From a checkpoint of a small image classifier: muon at rate 0.029.
Rows from block 3 of a small image classifier, named by matrix and row number. Rows with one number within an expert belong to one neuron, the router's apart. Each number is 50 + 15 x the weight over its row's rms, rounded and kept within 0 to 99. All counts start at 0.
After each expert's rows are labels from the 100 images, of 14976, where the router gives the expert most weight on average: "top examples" is what is common among them; "patch colour" is the nearest of a few named colours to the mean colour under the peak. Only what is clearly more common there than usual is listed. The data: stained colorectal tissue patches (NCT-CRC-HE-100K).
# router: router (model.blocks.3.mlp.router.weight, 8x128, trained with AdamW), inputs 64-127
# up: expert up (model.blocks.3.mlp.up, 8x64x128), inputs 64-127
# down: expert down (model.blocks.3.mlp.down, 8x128x64, transposed), outputs 64-127

# expert 4
router.4:54 27 54 48 48 41 39 44 19 42 53 61 34 57 30 85 50 60 46 37 47 37 78 31 46 40 68 43 38 62 32 45 39 40 61 34 80 57 36 39 56 31 54 57 43 11 58 43 68 77 62 22 55 65 52 26 39 46 46 61 58 62 62 31
up.0:69 34 42 64 59 25 69 65 49 50 53 32 31 37 52 31 19 74 37 58 55 25 49 63 49 29 87 31 58 53 77 43 57 49 12 18 41 33 45 83 49 70 50 40 45 46 43 56 73 55 33 77 33 69 31 42 48 48 27 51 71 39 46 66
down.0:42 44 42 41 51 74 66 51 79 52 47 44 49 29 30 39 57 50 57 48 54 37 62 15 41 37 39 76 25 33 39 37 68 46 71 23 84 53 36 43 66 48 70 36 79 26 36 28 21 54 61 48 48 46 72 38 45 23 49 41 34 45 45 39
up.1:60 37 39 44 38 42 79 35 61 87 57 65 48 61 52 36 24 20 41 25 58 47 57 12 45 15 43 65 57 35 50 58 60 41 47 43 58 38 55 13 47 58 57 48 56 39 36 21 70 51 50 53 42 61 58 56 60 60 48 63 46 46 30 70
down.1:71 44 54 43 68 41 39 70 61 46 60 44 68 68 99 52 46 43 49 74 60 40 58 52 32 59 56 74 37 38 52 44 51 46 73 16 75 54 55 38 51 33 64 27 52 30 50 66 67 53 69 33 52 58 52 59 49 50 51 62 45 54 64 62
up.2:20 74 64 57 46 36 54 43 74 74 33 62 54 41 30 55 41 76 64 44 58 27 50 63 68 51 55 56 21 18 34 48 41 54 36 44 36 42 66 40 46 54 31 31 58 69 70 58 36 55 53 69 46 47 38 42 29 48 39 39 54 77 44 22
down.2:30 41 71 67 71 39 54 26 57 33 55 23 41 52 40 46 37 32 37 50 72 37 71 42 35 52 26 60 38 52 31 42 35 62 18 53 43 38 75 65 27 74 72 49 40 79 65 30 31 53 43 76 32 62 64 37 80 63 44 71 68 53 27 52
up.3:50 70 54 82 28 57 47 51 53 64 49 50 72 47 41 48 23 44 47 57 53 61 40 74 55 53 56 66 42 53 50 38 34 67 39 74 65 42 83 19 42 57 71 36 49 60 47 29 56 33 56 73 63 34 57 60 80 39 54 55 54 23 83 63
down.3:36 70 60 59 39 51 66 40 33 60 42 63 89 58 54 43 39 38 60 46 72 40 26 29 42 37 60 52 44 60 35 44 85 32 64 43 74 52 35 54 42 42 63 33 20 42 60 57 60 70 53 85 36 47 63 60 43 49 69 58 41 45 74 60
up.4:40 62 52 60 44 60 51 60 66 51 51 48 42 52 59 55 58 33 47 48 77 55 35 37 65 57 37 45 62 37 61 29 82 60 37 52 55 56 47 64 46 51 77 59 52 53 39 94 24 54 32 50 39 80 66 13 38 44 55 24 47 50 68 53
down.4:45 50 40 58 63 57 40 30 50 59 53 51 51 41 58 40 40 46 68 61 50 55 61 71 66 50 37 41 42 24 55 61 21 48 49 34 34 44 39 33 55 45 61 50 65 47 59 78 46 66 50 70 62 54 72 44 38 29 37 34 61 56 46 25
up.5:58 35 40 44 79 42 55 55 45 77 47 70 74 68 62 34 60 50 51 60 40 50 70 71 35 56 31 74 61 47 59 48 59 51 22 73 54 64 53 65 85 52 68 41 80 30 50 31 34 50 45 44 49 46 53 54 55 35 35 54 36 20 51 35
down.5:70 43 52 52 51 72 56 61 40 75 47 69 55 50 43 35 63 52 19 30 39 77 65 31 48 55 48 48 46 44 44 51 56 47 62 40 37 40 49 14 47 72 40 45 60 56 58 58 67 51 58 82 38 56 64 63 29 62 23 69 81 15 41 47
top examples: tissue: debris
patch colour: pink

# expert 6
router.6:56 40 49 59 52 50 54 15 17 25 66 89 67 32 20 61 52 69 36 45 68 51 69 37 57 47 40 47 45 68 47 68 31 44 59 49 40 50 38 59 23 47 68 64 67 62 30 37 60 68 52 28 48 44 47 20 30 32 45 49 49 65 55 43
up.0:37 77 27 67 19 39 41 54 42 34 48 61 66 54 59 53 34 48 43 55 81 59 52 52 76 76 39 42 54 39 55 61 10 45 55 41 56 60 63 71 14 67 47 26 76 71 33 40 61 56 70 66 49 24 43 26 49 35 60 61 46 59 56 54
down.0:57 52 48 69 54 42 47 47 53 56 46 50 55 33 47 82 36 35 40 30 67 44 46 54 79 33 42 35 61 55 40 41 45 71 55 32 53 67 59 51 21 53 96 66 46 59 17 52 56 54 66 64 41 51 28 56 78 58 51 57 51 42 63 55
up.1:18 50 52 71 26 48 42 59 81 33 63 48 28 43 50 51 26 33 42 65 48 32 47 69 30 74 09 49 45 44 45 53 22 63 48 58 47 73 52 74 32 44 33 45 57 62 38 93 52 49 38 49 28 18 32 52 69 86 75 69 30 43 45 55
down.1:78 58 45 55 75 35 24 52 38 86 55 43 67 53 60 50 70 54 33 40 60 55 38 77 41 47 48 83 51 65 33 64 59 46 49 28 52 59 58 47 61 29 60 32 29 52 50 43 25 24 46 52 62 47 35 56 64 43 58 67 43 53 34 58
up.2:62 47 69 63 48 53 50 43 73 68 51 30 69 35 66 55 53 45 72 66 61 58 34 55 42 57 47 64 78 55 31 52 54 41 58 61 68 32 37 37 34 66 22 49 53 35 40 78 27 30 48 60 43 60 64 80 70 59 46 33 52 45 63 72
down.2:47 51 38 40 43 52 50 56 31 47 51 34 23 50 68 56 25 16 74 49 29 40 53 72 61 41 56 59 68 28 66 18 78 62 56 34 18 36 68 46 64 39 50 59 42 63 75 60 43 45 73 20 33 53 47 59 61 53 31 41 38 46 41 32
up.3:65 75 91 48 39 16 26 30 55 61 18 53 22 36 46 48 43 63 51 55 67 57 43 47 59 58 41 58 72 43 49 73 20 72 34 64 32 33 51 55 50 68 61 61 52 66 66 36 37 21 39 38 35 48 48 63 46 45 39 54 54 52 48 34
down.3:50 41 81 46 46 43 44 30 09 32 52 77 45 63 41 34 41 82 57 38 37 47 41 79 43 49 29 67 66 68 72 47 49 61 45 88 54 40 47 58 51 50 39 55 42 74 51 28 45 56 29 54 29 49 50 30 56 75 39 58 59 44 49 39
up.4:33 18 50 70 72 48 44 62 44 69 43 34 57 72 73 73 47 67 54 64 33 37 51 46 41 45 44 62 76 58 59 82 43 58 47 63 63 60 77 74 70 46 47 58 47 76 74 43 52 52 46 34 39 43 64 45 70 78 45 34 55 62 67 89
down.4:68 31 33 21 44 61 58 55 25 34 46 48 45 38 68 72 81 56 51 45 50 85 47 44 27 66 53 36 33 73 41 62 46 41 77 50 38 63 45 54 59 43 26 56 55 58 64 18 49 44 58 53 50 63 84 55 65 38 47 57 61 60 42 70
up.5:40 44 36 54 47 47 53 46 42 22 71 77 41 63 63 46 71 36 38 62 52 57 66 83 50 40 75 27 40 58 63 37 48 46 57 54 26 64 63 61 25 43 32 39 41 80 41 44 84 41 65 45 38 44 46 63 33 74 74 50 22 41 58 49
down.5:47 65 48 50 43 50 65 84 71 69 64 30 66 19 22 76 31 41 54 50 23 49 34 56 55 62 35 36 36 36 45 53 35 46 48 48 88 36 53 48 55 63 28 49 48 54 56 49 34 68 20 35 86 27 53 21 53 72 55 59 48 45 67 59
top examples: tissue: debris
patch colour: pink

# expert 0
router.0:61 37 60 25 46 57 60 37 24 22 34 40 41 80 41 52 50 38 34 42 44 34 67 46 59 28 59 44 68 53 41 62 62 40 78 50 55 66 48 47 60 22 38 47 60 48 54 45 51 84 68 32 72 48 32 28 35 20 45 50 83 54 72 30
up.0:60 42 54 43 54 61 75 70 65 65 25 36 54 31 50 60 31 57 60 62 61 54 73 44 42 47 34 30 40 49 44 43 67 35 29 18 30 20 49 27 85 18 78 40 77 40 38 34 23 31 46 66 40 70 53 43 86 34 34 42 69 69 56 54
down.0:57 64 73 55 76 45 30 39 50 57 51 48 55 26 43 51 24 56 54 77 64 37 47 82 52 38 55 86 33 50 53 62 27 59 35 58 68 46 61 52 41 43 72 54 45 51 54 15 71 39 34 58 93 54 64 51 80 53 46 38 78 48 76 58
up.1:49 50 76 62 50 64 98 55 63 59 52 36 51 62 36 56 40 24 24 52 74 55 53 38 60 49 48 73 63 36 54 67 45 43 49 63 54 67 76 42 39 68 28 46 22 69 33 68 42 42 59 62 91 40 51 52 53 57 60 65 48 61 65 74
down.1:44 71 40 63 27 66 35 41 46 42 39 52 08 59 52 72 59 34 45 61 32 37 45 61 45 32 35 65 51 35 49 57 54 39 47 43 51 55 25 30 61 33 19 35 42 57 72 65 37 50 45 14 34 32 87 55 77 43 51 70 56 31 52 30
up.2:40 73 58 49 48 54 33 65 56 42 41 48 63 38 39 64 62 58 74 73 60 76 54 72 48 40 56 79 33 56 52 36 29 60 45 55 50 30 97 50 49 40 66 35 70 74 60 07 19 68 51 54 32 57 81 71 66 43 42 31 80 54 63 67
down.2:23 27 46 43 48 45 54 39 50 55 46 49 50 66 75 38 34 50 53 41 56 62 65 71 50 46 67 52 33 62 68 33 29 56 63 33 48 43 50 15 30 37 59 61 49 44 43 42 45 34 59 60 45 41 29 19 36 64 18 63 62 42 62 41
up.3:48 50 66 52 30 39 63 72 87 68 65 30 49 54 40 18 28 49 49 57 43 25 40 31 36 19 28 34 49 42 70 33 60 52 55 45 59 70 43 35 53 29 55 31 42 61 50 43 70 43 39 63 33 42 33 49 39 86 65 38 75 47 58 63
down.3:48 54 57 48 68 51 54 60 58 45 49 35 59 60 46 72 66 19 38 56 61 34 41 94 38 60 19 45 51 79 60 69 72 63 24 66 29 36 43 51 50 29 35 81 56 48 59 31 36 46 43 56 44 53 49 22 45 41 48 50 21 55 74 40
up.4:44 18 35 62 43 26 52 54 62 57 57 64 68 44 65 51 43 56 46 77 49 40 73 66 66 57 63 63 58 66 28 53 68 57 46 12 51 82 50 66 25 55 73 14 47 58 37 67 63 83 64 61 20 44 66 53 48 50 55 44 76 63 63 72
down.4:55 73 38 43 17 37 79 66 49 30 67 37 47 39 75 31 54 32 50 39 32 60 51 47 59 44 54 57 68 59 65 57 50 58 33 38 31 53 50 20 45 56 43 41 42 89 74 64 42 78 37 56 40 52 47 55 37 59 60 55 37 46 59 64
up.5:77 41 69 56 42 63 56 52 45 88 55 26 21 63 66 49 71 44 48 49 29 30 50 58 48 70 63 32 41 19 37 21 45 70 26 58 13 48 62 35 48 54 58 55 38 27 31 75 51 38 46 53 63 59 49 40 41 37 57 51 59 59 38 60
down.5:26 35 36 43 40 70 81 60 64 40 58 40 71 57 28 56 50 81 49 48 51 78 64 75 55 57 38 62 81 55 49 24 68 63 37 68 52 47 52 76 55 51 32 52 75 47 67 48 27 68 54 57 61 31 79 30 33 51 51 48 39 41 33 33
top examples: tissue: lymphocytes
patch colour: brown

# expert 2
router.2:56 83 39 41 27 58 46 47 44 84 59 42 71 22 48 39 50 48 44 42 61 30 31 44 41 35 42 72 51 41 45 53 75 40 36 53 46 31 53 43 85 34 78 19 33 76 64 63 73 47 63 66 40 57 56 60 76 41 23 29 42 59 46 72
up.0:23 78 26 59 35 41 48 51 51 61 59 88 59 66 69 49 26 58 51 52 36 55 59 70 51 55 45 57 64 27 51 64 55 66 34 32 52 43 80 11 36 33 57 45 46 47 59 65 36 50 64 92 48 47 64 65 47 59 46 82 78 52 68 16
down.0:61 35 44 26 32 25 67 69 79 46 29 51 55 64 68 39 51 54 51 60 47 47 50 43 67 56 59 50 20 49 20 69 36 50 68 31 63 28 69 46 49 63 73 62 59 39 38 48 63 69 65 30 57 57 21 43 58 17 51 57 31 70 41 61
up.1:73 47 43 34 64 39 49 34 36 49 45 64 70 43 52 52 63 53 41 80 77 56 33 59 59 41 54 31 18 63 74 27 26 71 64 46 30 65 54 38 40 46 47 44 97 46 41 66 64 58 52 51 74 31 60 62 42 62 37 43 43 40 30 33
down.1:52 64 80 52 41 64 31 64 58 59 70 63 34 66 43 34 35 41 44 45 43 76 67 51 63 44 37 48 70 24 67 30 60 41 23 48 48 44 62 49 66 26 66 37 18 64 57 48 20 32 28 92 23 31 84 45 47 54 14 56 55 42 77 57
up.2:50 66 43 45 68 58 68 57 67 84 42 24 53 63 38 37 35 28 43 69 56 55 51 67 39 52 53 69 36 52 50 33 77 41 43 69 71 32 65 30 87 46 74 22 27 26 68 62 32 29 48 65 45 61 75 58 63 62 53 42 62 16 57 58
down.2:83 51 72 74 57 57 80 50 48 50 45 41 63 18 43 60 38 91 41 43 51 25 13 66 57 47 57 78 55 76 74 40 29 64 47 46 56 56 34 65 37 49 40 59 80 40 56 41 44 51 39 47 65 53 50 46 55 59 20 45 55 42 56 35
up.3:37 80 24 59 34 52 62 51 91 71 48 52 45 25 64 57 60 73 55 44 34 54 29 54 43 39 51 51 24 47 35 34 69 52 44 41 50 46 53 56 46 52 56 21 56 54 55 73 46 47 69 75 60 62 34 64 68 57 53 72 60 75 42 34
down.3:25 62 44 50 41 59 36 60 60 47 54 44 56 50 58 41 36 39 53 58 59 45 44 75 52 33 33 72 24 54 55 46 48 50 53 21 58 49 26 13 52 36 61 34 50 43 70 28 47 38 73 21 33 62 46 50 78 52 26 43 50 37 43 50
up.4:62 23 80 42 43 46 59 40 71 51 12 51 66 69 49 26 41 12 66 64 69 42 23 75 70 60 62 64 49 41 60 50 43 64 39 56 51 51 41 59 58 52 46 53 34 56 42 50 47 65 46 79 30 48 29 48 65 63 46 23 45 42 42 35
down.4:53 58 69 86 45 69 33 46 48 54 86 47 42 38 33 69 52 70 50 54 64 40 43 57 50 70 48 43 66 47 60 43 28 46 53 62 35 56 62 43 50 19 33 43 72 80 74 66 56 76 29 69 45 59 65 39 43 29 44 68 57 69 48 47
up.5:40 55 52 67 28 60 65 65 56 45 41 48 48 28 51 35 47 44 55 26 52 64 61 54 66 57 44 47 43 38 48 53 34 65 07 13 43 44 52 47 52 51 70 58 48 15 45 50 38 36 15 84 40 64 71 39 41 50 58 34 66 31 41 18
down.5:28 43 30 50 31 37 41 35 36 56 54 40 63 54 32 75 48 44 77 33 68 65 37 40 71 47 38 48 43 67 62 38 79 76 77 78 68 78 59 44 53 49 57 61 63 29 33 29 41 24 57 24 46 47 52 65 54 22 59 20 68 49 49 64
top examples: tissue: smooth muscle; tissue: debris
patch colour: red; brown

# expert 5
router.5:37 39 45 28 55 54 49 41 29 34 40 57 30 62 20 49 34 52 37 23 49 44 65 49 68 58 49 57 56 61 58 66 44 51 72 31 52 64 46 61 33 34 48 70 52 27 44 50 54 68 57 17 70 23 56 41 40 36 53 58 60 43 46 05
up.0:43 37 40 55 63 71 57 36 06 60 84 47 57 55 48 44 40 37 53 34 45 46 66 74 37 39 31 54 33 43 50 42 35 36 50 78 49 18 44 80 31 63 43 44 68 72 77 42 40 52 65 29 53 49 49 70 15 43 60 47 38 53 33 57
down.0:39 56 43 49 49 63 47 53 66 37 51 48 65 37 35 78 49 38 35 30 78 54 59 27 69 73 32 40 47 54 47 40 30 46 40 34 48 66 32 66 33 56 40 44 67 65 55 86 68 57 34 60 60 44 21 31 31 65 58 52 40 69 35 42
up.1:41 57 67 49 63 36 65 68 51 82 46 32 38 50 47 72 69 95 59 42 51 52 20 60 26 53 52 74 71 71 60 63 46 52 65 44 38 76 57 15 40 63 35 59 57 76 65 66 42 46 55 55 51 44 59 54 50 53 76 54 28 53 43 43
down.1:55 77 62 40 30 44 66 55 49 42 43 35 67 32 72 49 67 50 59 68 46 78 45 81 86 39 60 41 54 85 53 33 35 71 40 38 46 60 40 28 36 67 39 38 19 64 42 44 67 41 37 35 52 73 35 58 71 33 62 22 56 39 48 53
up.2:45 66 77 83 32 75 48 65 35 36 37 78 48 57 56 47 52 62 64 52 30 67 70 54 53 57 58 61 66 33 41 65 42 64 23 61 44 49 73 26 63 69 43 39 53 48 48 68 71 73 32 59 56 63 52 86 49 38 65 51 25 36 32 56
down.2:70 47 25 34 68 35 67 52 51 28 55 52 43 41 57 54 35 47 54 27 38 42 73 43 62 43 62 54 53 16 61 54 66 48 61 54 48 66 87 37 42 60 69 10 65 40 42 53 88 48 48 41 33 74 67 54 73 69 62 60 44 38 39 58
up.3:33 61 29 73 21 68 55 62 47 47 57 28 61 38 37 47 32 52 59 34 66 44 40 64 36 56 50 78 60 36 79 31 73 47 14 39 38 86 63 35 30 56 45 20 62 60 06 62 52 44 52 49 55 54 56 26 71 32 68 49 43 39 59 50
down.3:48 73 54 58 42 75 80 25 65 72 74 30 51 44 44 36 44 42 47 47 75 52 40 73 30 75 59 31 55 32 50 42 58 59 50 50 10 66 44 82 65 48 65 36 52 57 50 56 27 57 28 64 49 67 55 42 38 54 72 55 38 25 07 48
up.4:39 73 45 46 23 14 65 40 81 66 65 66 38 42 68 48 52 61 38 49 71 55 35 51 38 42 48 29 49 49 33 42 37 47 76 21 66 49 62 54 33 57 35 37 49 41 45 29 34 46 52 45 39 62 39 45 46 51 61 43 47 39 41 51
down.4:45 49 45 49 66 58 36 44 62 62 08 39 35 31 61 32 44 47 26 59 50 38 58 58 40 65 73 70 55 64 71 60 47 37 22 26 43 56 52 78 20 60 57 46 71 71 71 34 51 37 47 39 65 47 39 47 36 56 83 43 32 40 42 35
up.5:59 68 60 46 52 57 53 41 33 22 40 40 49 50 63 60 47 57 59 60 27 61 67 34 45 49 75 63 54 28 63 69 66 31 30 60 40 66 65 58 63 28 41 39 41 68 49 71 42 50 11 58 74 70 65 63 28 35 66 61 28 64 45 68
down.5:61 71 35 33 45 43 39 29 59 22 31 36 48 46 45 42 57 46 17 31 41 36 58 76 60 24 45 56 64 36 43 52 31 39 30 31 56 76 42 67 82 52 56 55 39 68 33 46 45 42 49 49 28 59 33 58 77 39 51 87 21 49 54 52
top examples: tissue: tumour epithelium
patch colour: brown; purple

# expert 7
router.7:59 55 74 49 57 54 37 42 31 32 22 70 57 62 57 78 50 54 52 37 59 70 43 42 78 51 52 60 48 64 58 59 40 50 66 37 53 63 48 56 19 18 74 74 22 43 65 35 45 31 49 33 79 45 37 19 32 41 27 59 52 66 62 49
up.0:55 29 89 32 16 50 61 53 67 48 47 73 50 49 41 35 56 38 63 32 45 49 54 45 55 49 34 58 51 44 50 58 35 68 43 65 30 45 37 40 37 45 70 26 42 62 34 66 51 55 43 59 59 73 29 42 56 60 45 74 42 62 60 47
down.0:46 63 39 41 62 44 61 34 68 68 28 55 34 47 39 48 44 71 44 68 28 59 29 52 57 35 49 23 49 65 50 66 40 03 43 45 39 54 65 48 52 67 29 64 26 57 71 63 31 33 50 46 41 29 42 66 38 25 52 82 71 29 41 36
up.1:37 48 52 77 34 30 42 46 69 51 61 69 65 68 48 30 34 59 38 39 57 63 37 56 34 29 40 65 83 50 41 57 77 61 45 31 47 63 54 64 40 31 43 35 81 47 57 64 38 57 47 57 51 51 43 56 54 43 59 50 62 29 58 80
down.1:62 50 26 37 65 31 61 68 36 57 24 76 77 60 43 40 51 75 61 30 52 33 53 37 46 63 35 47 38 53 51 54 28 45 36 55 17 58 26 30 70 53 61 55 83 41 60 58 48 43 47 53 48 56 80 61 33 66 51 45 41 46 28 66
up.2:39 48 45 44 57 55 29 37 40 65 55 35 35 62 61 61 24 65 50 50 74 31 52 52 44 51 65 52 78 69 70 48 47 63 37 37 32 87 66 51 49 79 54 51 55 41 60 42 28 58 47 49 08 63 37 41 57 75 65 59 40 44 46 57
down.2:74 49 44 39 64 48 42 40 55 55 58 40 32 67 66 61 37 67 59 42 39 53 09 42 47 42 59 34 37 29 71 70 60 42 53 68 40 75 56 70 68 65 48 51 51 66 50 47 15 46 51 51 49 61 51 39 91 31 77 59 52 48 34 18
up.3:42 46 52 36 66 46 53 56 54 48 51 46 33 99 72 57 50 56 65 80 73 36 52 50 47 31 75 61 53 55 23 57 58 40 45 64 44 55 64 62 81 43 35 50 34 82 61 47 29 56 46 65 55 39 64 46 41 48 80 33 63 53 49 43
down.3:33 53 49 45 48 61 44 36 35 58 45 49 50 40 41 60 50 39 39 39 46 71 47 64 42 48 66 65 75 39 50 45 47 44 74 47 35 34 53 55 60 43 61 67 57 32 45 47 54 45 32 40 38 67 43 70 49 31 26 29 69 52 51 66
up.4:34 47 51 60 27 51 43 37 91 82 79 43 65 57 59 49 48 59 49 46 63 37 61 62 58 53 31 37 42 47 10 56 46 56 40 67 54 53 55 49 60 63 43 55 34 63 25 82 57 49 34 64 29 27 66 51 73 27 49 64 38 43 57 28
down.4:53 48 57 62 67 64 23 54 59 73 61 51 46 37 51 33 59 60 60 47 42 47 49 30 68 36 56 61 74 61 33 77 36 48 66 77 36 42 73 37 34 42 78 38 56 45 43 23 56 53 20 58 31 44 36 69 99 68 53 43 64 53 49 47
up.5:34 37 64 65 61 68 42 50 81 69 43 57 45 35 42 68 42 48 37 43 42 58 25 70 50 52 16 48 57 49 63 37 69 63 23 41 59 50 55 62 40 51 63 47 39 56 59 52 63 00 35 56 17 54 49 61 89 44 43 52 77 62 77 67
down.5:42 77 36 41 58 53 38 33 68 49 31 39 13 62 22 17 57 34 57 66 71 48 11 38 23 47 55 46 42 52 68 48 39 71 64 61 45 44 61 57 64 56 43 42 75 71 42 45 22 59 45 37 35 37 71 46 62 70 27 29 44 38 12 30
top examples: tissue: cancer-associated stroma
patch colour: pink

# expert 3
router.3:53 53 54 75 65 60 54 60 45 23 56 53 69 55 41 34 11 39 37 41 29 30 54 67 52 39 51 38 66 70 44 79 37 60 40 35 55 55 29 18 34 84 43 48 49 66 41 72 70 55 68 33 30 33 32 44 49 44 45 71 50 40 38 53
up.0:47 59 74 47 52 24 25 44 43 79 35 43 56 72 55 48 56 33 42 38 43 61 76 70 36 45 32 56 59 11 54 75 21 75 17 50 67 30 35 61 72 54 61 41 64 52 53 45 26 57 48 25 49 59 49 65 68 27 45 41 66 35 30 52
down.0:56 32 78 37 34 30 55 61 80 49 55 91 47 44 39 54 67 55 58 29 65 61 36 42 75 39 35 35 39 52 22 47 62 52 46 45 35 43 55 49 40 38 80 54 47 66 51 41 53 57 60 72 29 43 41 76 54 61 38 37 37 52 65 61
up.1:49 43 42 74 31 44 40 40 31 75 59 19 63 43 29 38 53 49 49 45 54 35 56 47 46 62 69 39 41 54 66 57 43 61 47 39 20 54 27 31 39 62 94 49 49 54 21 41 76 50 74 42 69 32 47 24 60 37 56 37 30 37 47 49
down.1:62 67 30 82 42 60 52 54 22 37 43 45 60 27 47 52 39 56 53 49 37 48 26 30 31 45 59 59 50 37 57 55 51 28 52 21 63 58 49 83 45 41 67 40 32 36 69 54 64 57 21 50 64 67 78 49 34 29 58 41 44 62 36 62
up.2:59 51 58 36 58 24 46 58 62 51 39 69 60 42 67 27 05 40 38 48 72 56 58 57 69 61 33 45 58 63 70 46 45 54 22 71 43 59 56 17 41 63 41 78 67 39 53 56 34 38 34 49 32 37 45 36 57 54 59 37 49 50 42 55
down.2:43 56 25 50 66 44 68 34 49 42 43 46 31 55 56 52 78 63 59 53 57 39 56 59 38 53 39 92 54 58 65 68 53 50 10 42 57 54 37 55 60 20 64 61 63 37 79 49 90 65 74 55 62 45 93 53 55 26 14 29 43 52 45 53
up.3:40 52 56 70 64 42 74 54 59 76 49 50 44 35 58 40 52 50 57 61 69 43 47 69 47 51 74 64 64 64 73 38 76 62 46 54 53 40 46 29 48 53 80 31 43 72 32 44 75 35 75 96 77 59 33 61 69 89 42 24 41 47 53 51
down.3:45 72 77 53 32 76 87 47 23 40 41 18 38 24 50 48 58 52 29 67 26 87 46 56 69 58 60 34 45 66 41 49 53 64 51 44 46 49 39 27 35 65 44 50 37 31 65 57 52 70 38 59 51 70 51 41 48 39 50 64 30 36 46 70
up.4:51 43 54 47 60 49 67 51 26 27 31 46 55 60 54 49 36 72 61 74 49 55 68 20 73 36 45 78 67 71 63 23 57 55 50 31 63 46 69 67 42 58 64 53 33 31 40 21 44 45 25 28 68 55 60 59 40 35 53 70 40 56 62 56
down.4:55 42 48 64 48 45 58 45 62 65 36 41 54 53 33 86 46 73 25 62 44 34 38 57 62 50 49 49 42 35 43 33 47 59 18 50 51 59 53 98 28 33 87 34 52 46 39 33 67 81 69 44 59 46 79 45 32 78 42 22 70 42 32 42
up.5:29 68 41 68 62 20 59 56 31 47 45 35 66 59 47 33 70 57 42 65 46 43 70 23 55 50 49 48 55 65 45 30 46 79 26 28 44 79 82 72 32 38 52 37 55 49 57 41 69 34 36 45 53 72 74 56 41 54 62 66 35 63 37 41
down.5:39 47 56 51 75 54 45 45 72 57 48 36 59 35 47 74 58 46 46 80 67 54 62 34 72 36 32 57 24 48 17 36 65 32 36 31 42 53 38 43 57 53 46 25 35 62 27 55 44 32 60 42 64 57 47 47 59 48 76 50 61 74 61 86
top examples: tissue: lymphocytes; tissue: debris
patch colour: grey