{"model": "image classifier", "dataset": "stained colorectal tissue patches (NCT-CRC-HE-100K)", "train_examples": 90422, "image_size": 40, "crop_scale_min": 1, "horizontal_flip": true, "color_jitter": 0.2, "targets": ["tissue"], "num_classes": 9, "arch": "swin", "norm": "rmsnorm", "norm_position": "pre", "hidden_act": "gelu", "mlp_ratio": 4, "head_dim": 48, "fused_qkv": true, "bias": "all", "qk_norm": false, "parallel_block": false, "dropout": 0.1, "inner_norm": false, "moe": "top_k", "num_experts": 8, "moe_every": 2, "expert_mlp_ratio": 0.5, "experts_per_token": 2, "shared_expert": false, "patch_size": [2, 2], "depths": [2, 4, 4], "widths": [64, 128, 256], "mixing": "mixup", "label_smoothing": 0.05, "loss": "cross_entropy", "residual_init": "none", "optimizer": "muon", "muon_scale": "original", "learning_rate": 0.029, "momentum": 0.9, "nesterov": false, "orthogonalizer": "newton_schulz_5", "adamw_lr_other_params": 0.0015, "max_grad_norm": 1.0, "max_steps": 19200, "batch_size": 128, "epochs": 27.2, "lr_schedule": "cosine", "final_lr_fraction": 0, "warmup_steps": 570, "weight_decay": 0.01, "adamw_weight_decay_other_params": 0.05}
Rows from block 5 of a small image classifier, named by matrix and row number. Rows with one number within an expert belong to one neuron, the router's apart. Each number is 128 + 24 x the weight over its row's rms, rounded and kept within 0 to 255. All counts start at 0.
Before each expert's rows are labels from the 100 images, of 14976, where the router gives the expert most weight on average: "responds to" is what is common among them; "colour at peak" is the nearest of a few named colours to the mean colour under the peak. Only what is clearly more common there than usual is listed. The data: stained colorectal tissue patches (NCT-CRC-HE-100K).
# router: router (model.blocks.5.mlp.router.weight, 8x128, trained with AdamW), inputs 0-63
# up: expert up (model.blocks.5.mlp.up, 8x64x128), inputs 0-63
# down: expert down (model.blocks.5.mlp.down, 8x128x64, transposed), outputs 0-63

# expert 1
responds to: tissue: lymphocytes; tissue: normal colon mucosa
colour at peak: brown
router.1 [143  84 153 119 116 123 113 135 116  84  95 146 143 115  89 123 141 148 198 126 101  88  91 153  57 195 157  90 132  75 123 126 115 148 150 131 147 121 183 130 126 118 138 140 107 130 115 148  77 154 136 143  99 139  98 116 105 168 126 135 126 156 111 142]
up.0 [125  93 149 183 109  92 104 144  98 105 110 123 112 152 136 138 143 104 111 127 133 141  95 150 113 128 130 109 138 106  89  70 177 102 130 135  97 122 106 145 170 120 109 154 132 138  85 119  68 149 121 119 147 116 131 162 139 136 106 136 118  82 119  90]
down.0 [141 150 106  94 121 143 110 154 137 124 159 151 111 124 150  99 109 132  80 124 148  98 118 112 195  94 140 148 121 152 153 149 144 168 123  83 148 107 112 117 118 153  95 101 108 129 103  98 170 130 135 134 112 147 137 140  97 125 142 155 148 105 125 107]

# expert 4
responds to: tissue: debris
colour at peak: pink
router.4 [124 106 114 140 139 123 160 112 122 136 150 141 131 169 102 150 124 164 144 119 104 102  93  83 173 149 108 139 140 142 113  90  81 164 169 107 157 155 129 103 162 115 138 132 101 126  96 111 115 109 173 108 143 121  81 103 168 111 132 134 168 132 149 142]
up.0 [177 114 162 123 123 128 219 137 137 104 128 116 111  77 112 129 157 115 144 164 131 125 141 127 151 105 119 128 122  90 138  93 125 129 146 113 154 141 129 147  83 119 110 142 144 109 157 154 128 138 136 148 123  83  97 125 209 128 105 144 127 110 158 134]
down.0 [148 139 112  89 161 185 130 110  99 141  95 137 167 176 136 135 136 117 120 148 165 133 139 140 129  80 167 146 112  91 114 161 121 142 129 121 134 100  80 133 118 136 120 156  96 131 128 137  95  95 138 133 116 126 121 110  93 152 109 104 129  99  85 133]

# expert 6
responds to: tissue: lymphocytes; tissue: adipose tissue
colour at peak: brown
router.6 [148  87 103 111  95 123 149 108 124 110 122 122 115 107 137 107 158 123 145 136  99 129  63 147 149 163 133 114 135 125 133 153 121 142 139 139 148 144 136 135 114 112 126 155 105 110 105 147 149 177 132 174  82 125 123 150 122 138 120 115 119 169 175 191]
up.0 [101 129 149 181 134 184 103 110  92 134 111 117 135 109 161  94 106 113 133 115 108 139  79 124 109 146 111  94 124 135 113 175 141 116 147 135 138 116 114 117 173 117 122 123 139 109 122 171 112 145 122 161 164 129 156 143 188 177 127 116 131 105  90 139]
down.0 [113 151 109 120 122 129 158 152 111 111 152 106 137 130 151 135 129 156 126  90 133 165 110 127 160 118 131  96 109 128 130 111  92 132 120 127 134 148 105 100 147 154 134 136 143 131 117 119  73 107  53 106 153 138 167 104 141 138 118 130 111 145 182 104]

# expert 5
responds to: tissue: smooth muscle
colour at peak: pink
router.5 [115 130 153 140 156 154 121 121 112 100 147 187 130  94 144  69 118 133 128 126 112 121 155  99 116 152  79 109 135 146 163 159 137 120 134 149 144 154 159 125 141 110 123 178 107 138  93 107 146 108 156  95 162 127 106 114 146 138 117 182 153 128 107  79]
up.0 [121 174  88  99 112 115 190 159 150 107 139 161  83 154 123 137 126  84 115 116 123 142  95  87 167 108 109 141 145 132 145 149 104 130 136 134 132 110  85 108 136 126 117 127 146  92 162  96 117 144 169 111 120 132 133 128 124 121  75 123 165 147 112 117]
down.0 [137 150 115 126 117 134 118 150 132 133  99 120 127 142 110 133 121  93  67 151 153 125 142 109 185 112 120 156  73 134 121 140 138 128 108 117 119 136  72 170 133 121 110 148 151 150 138 114 175 120  99 123 153 129 114 118 133 132 125 113 183 149 109  91]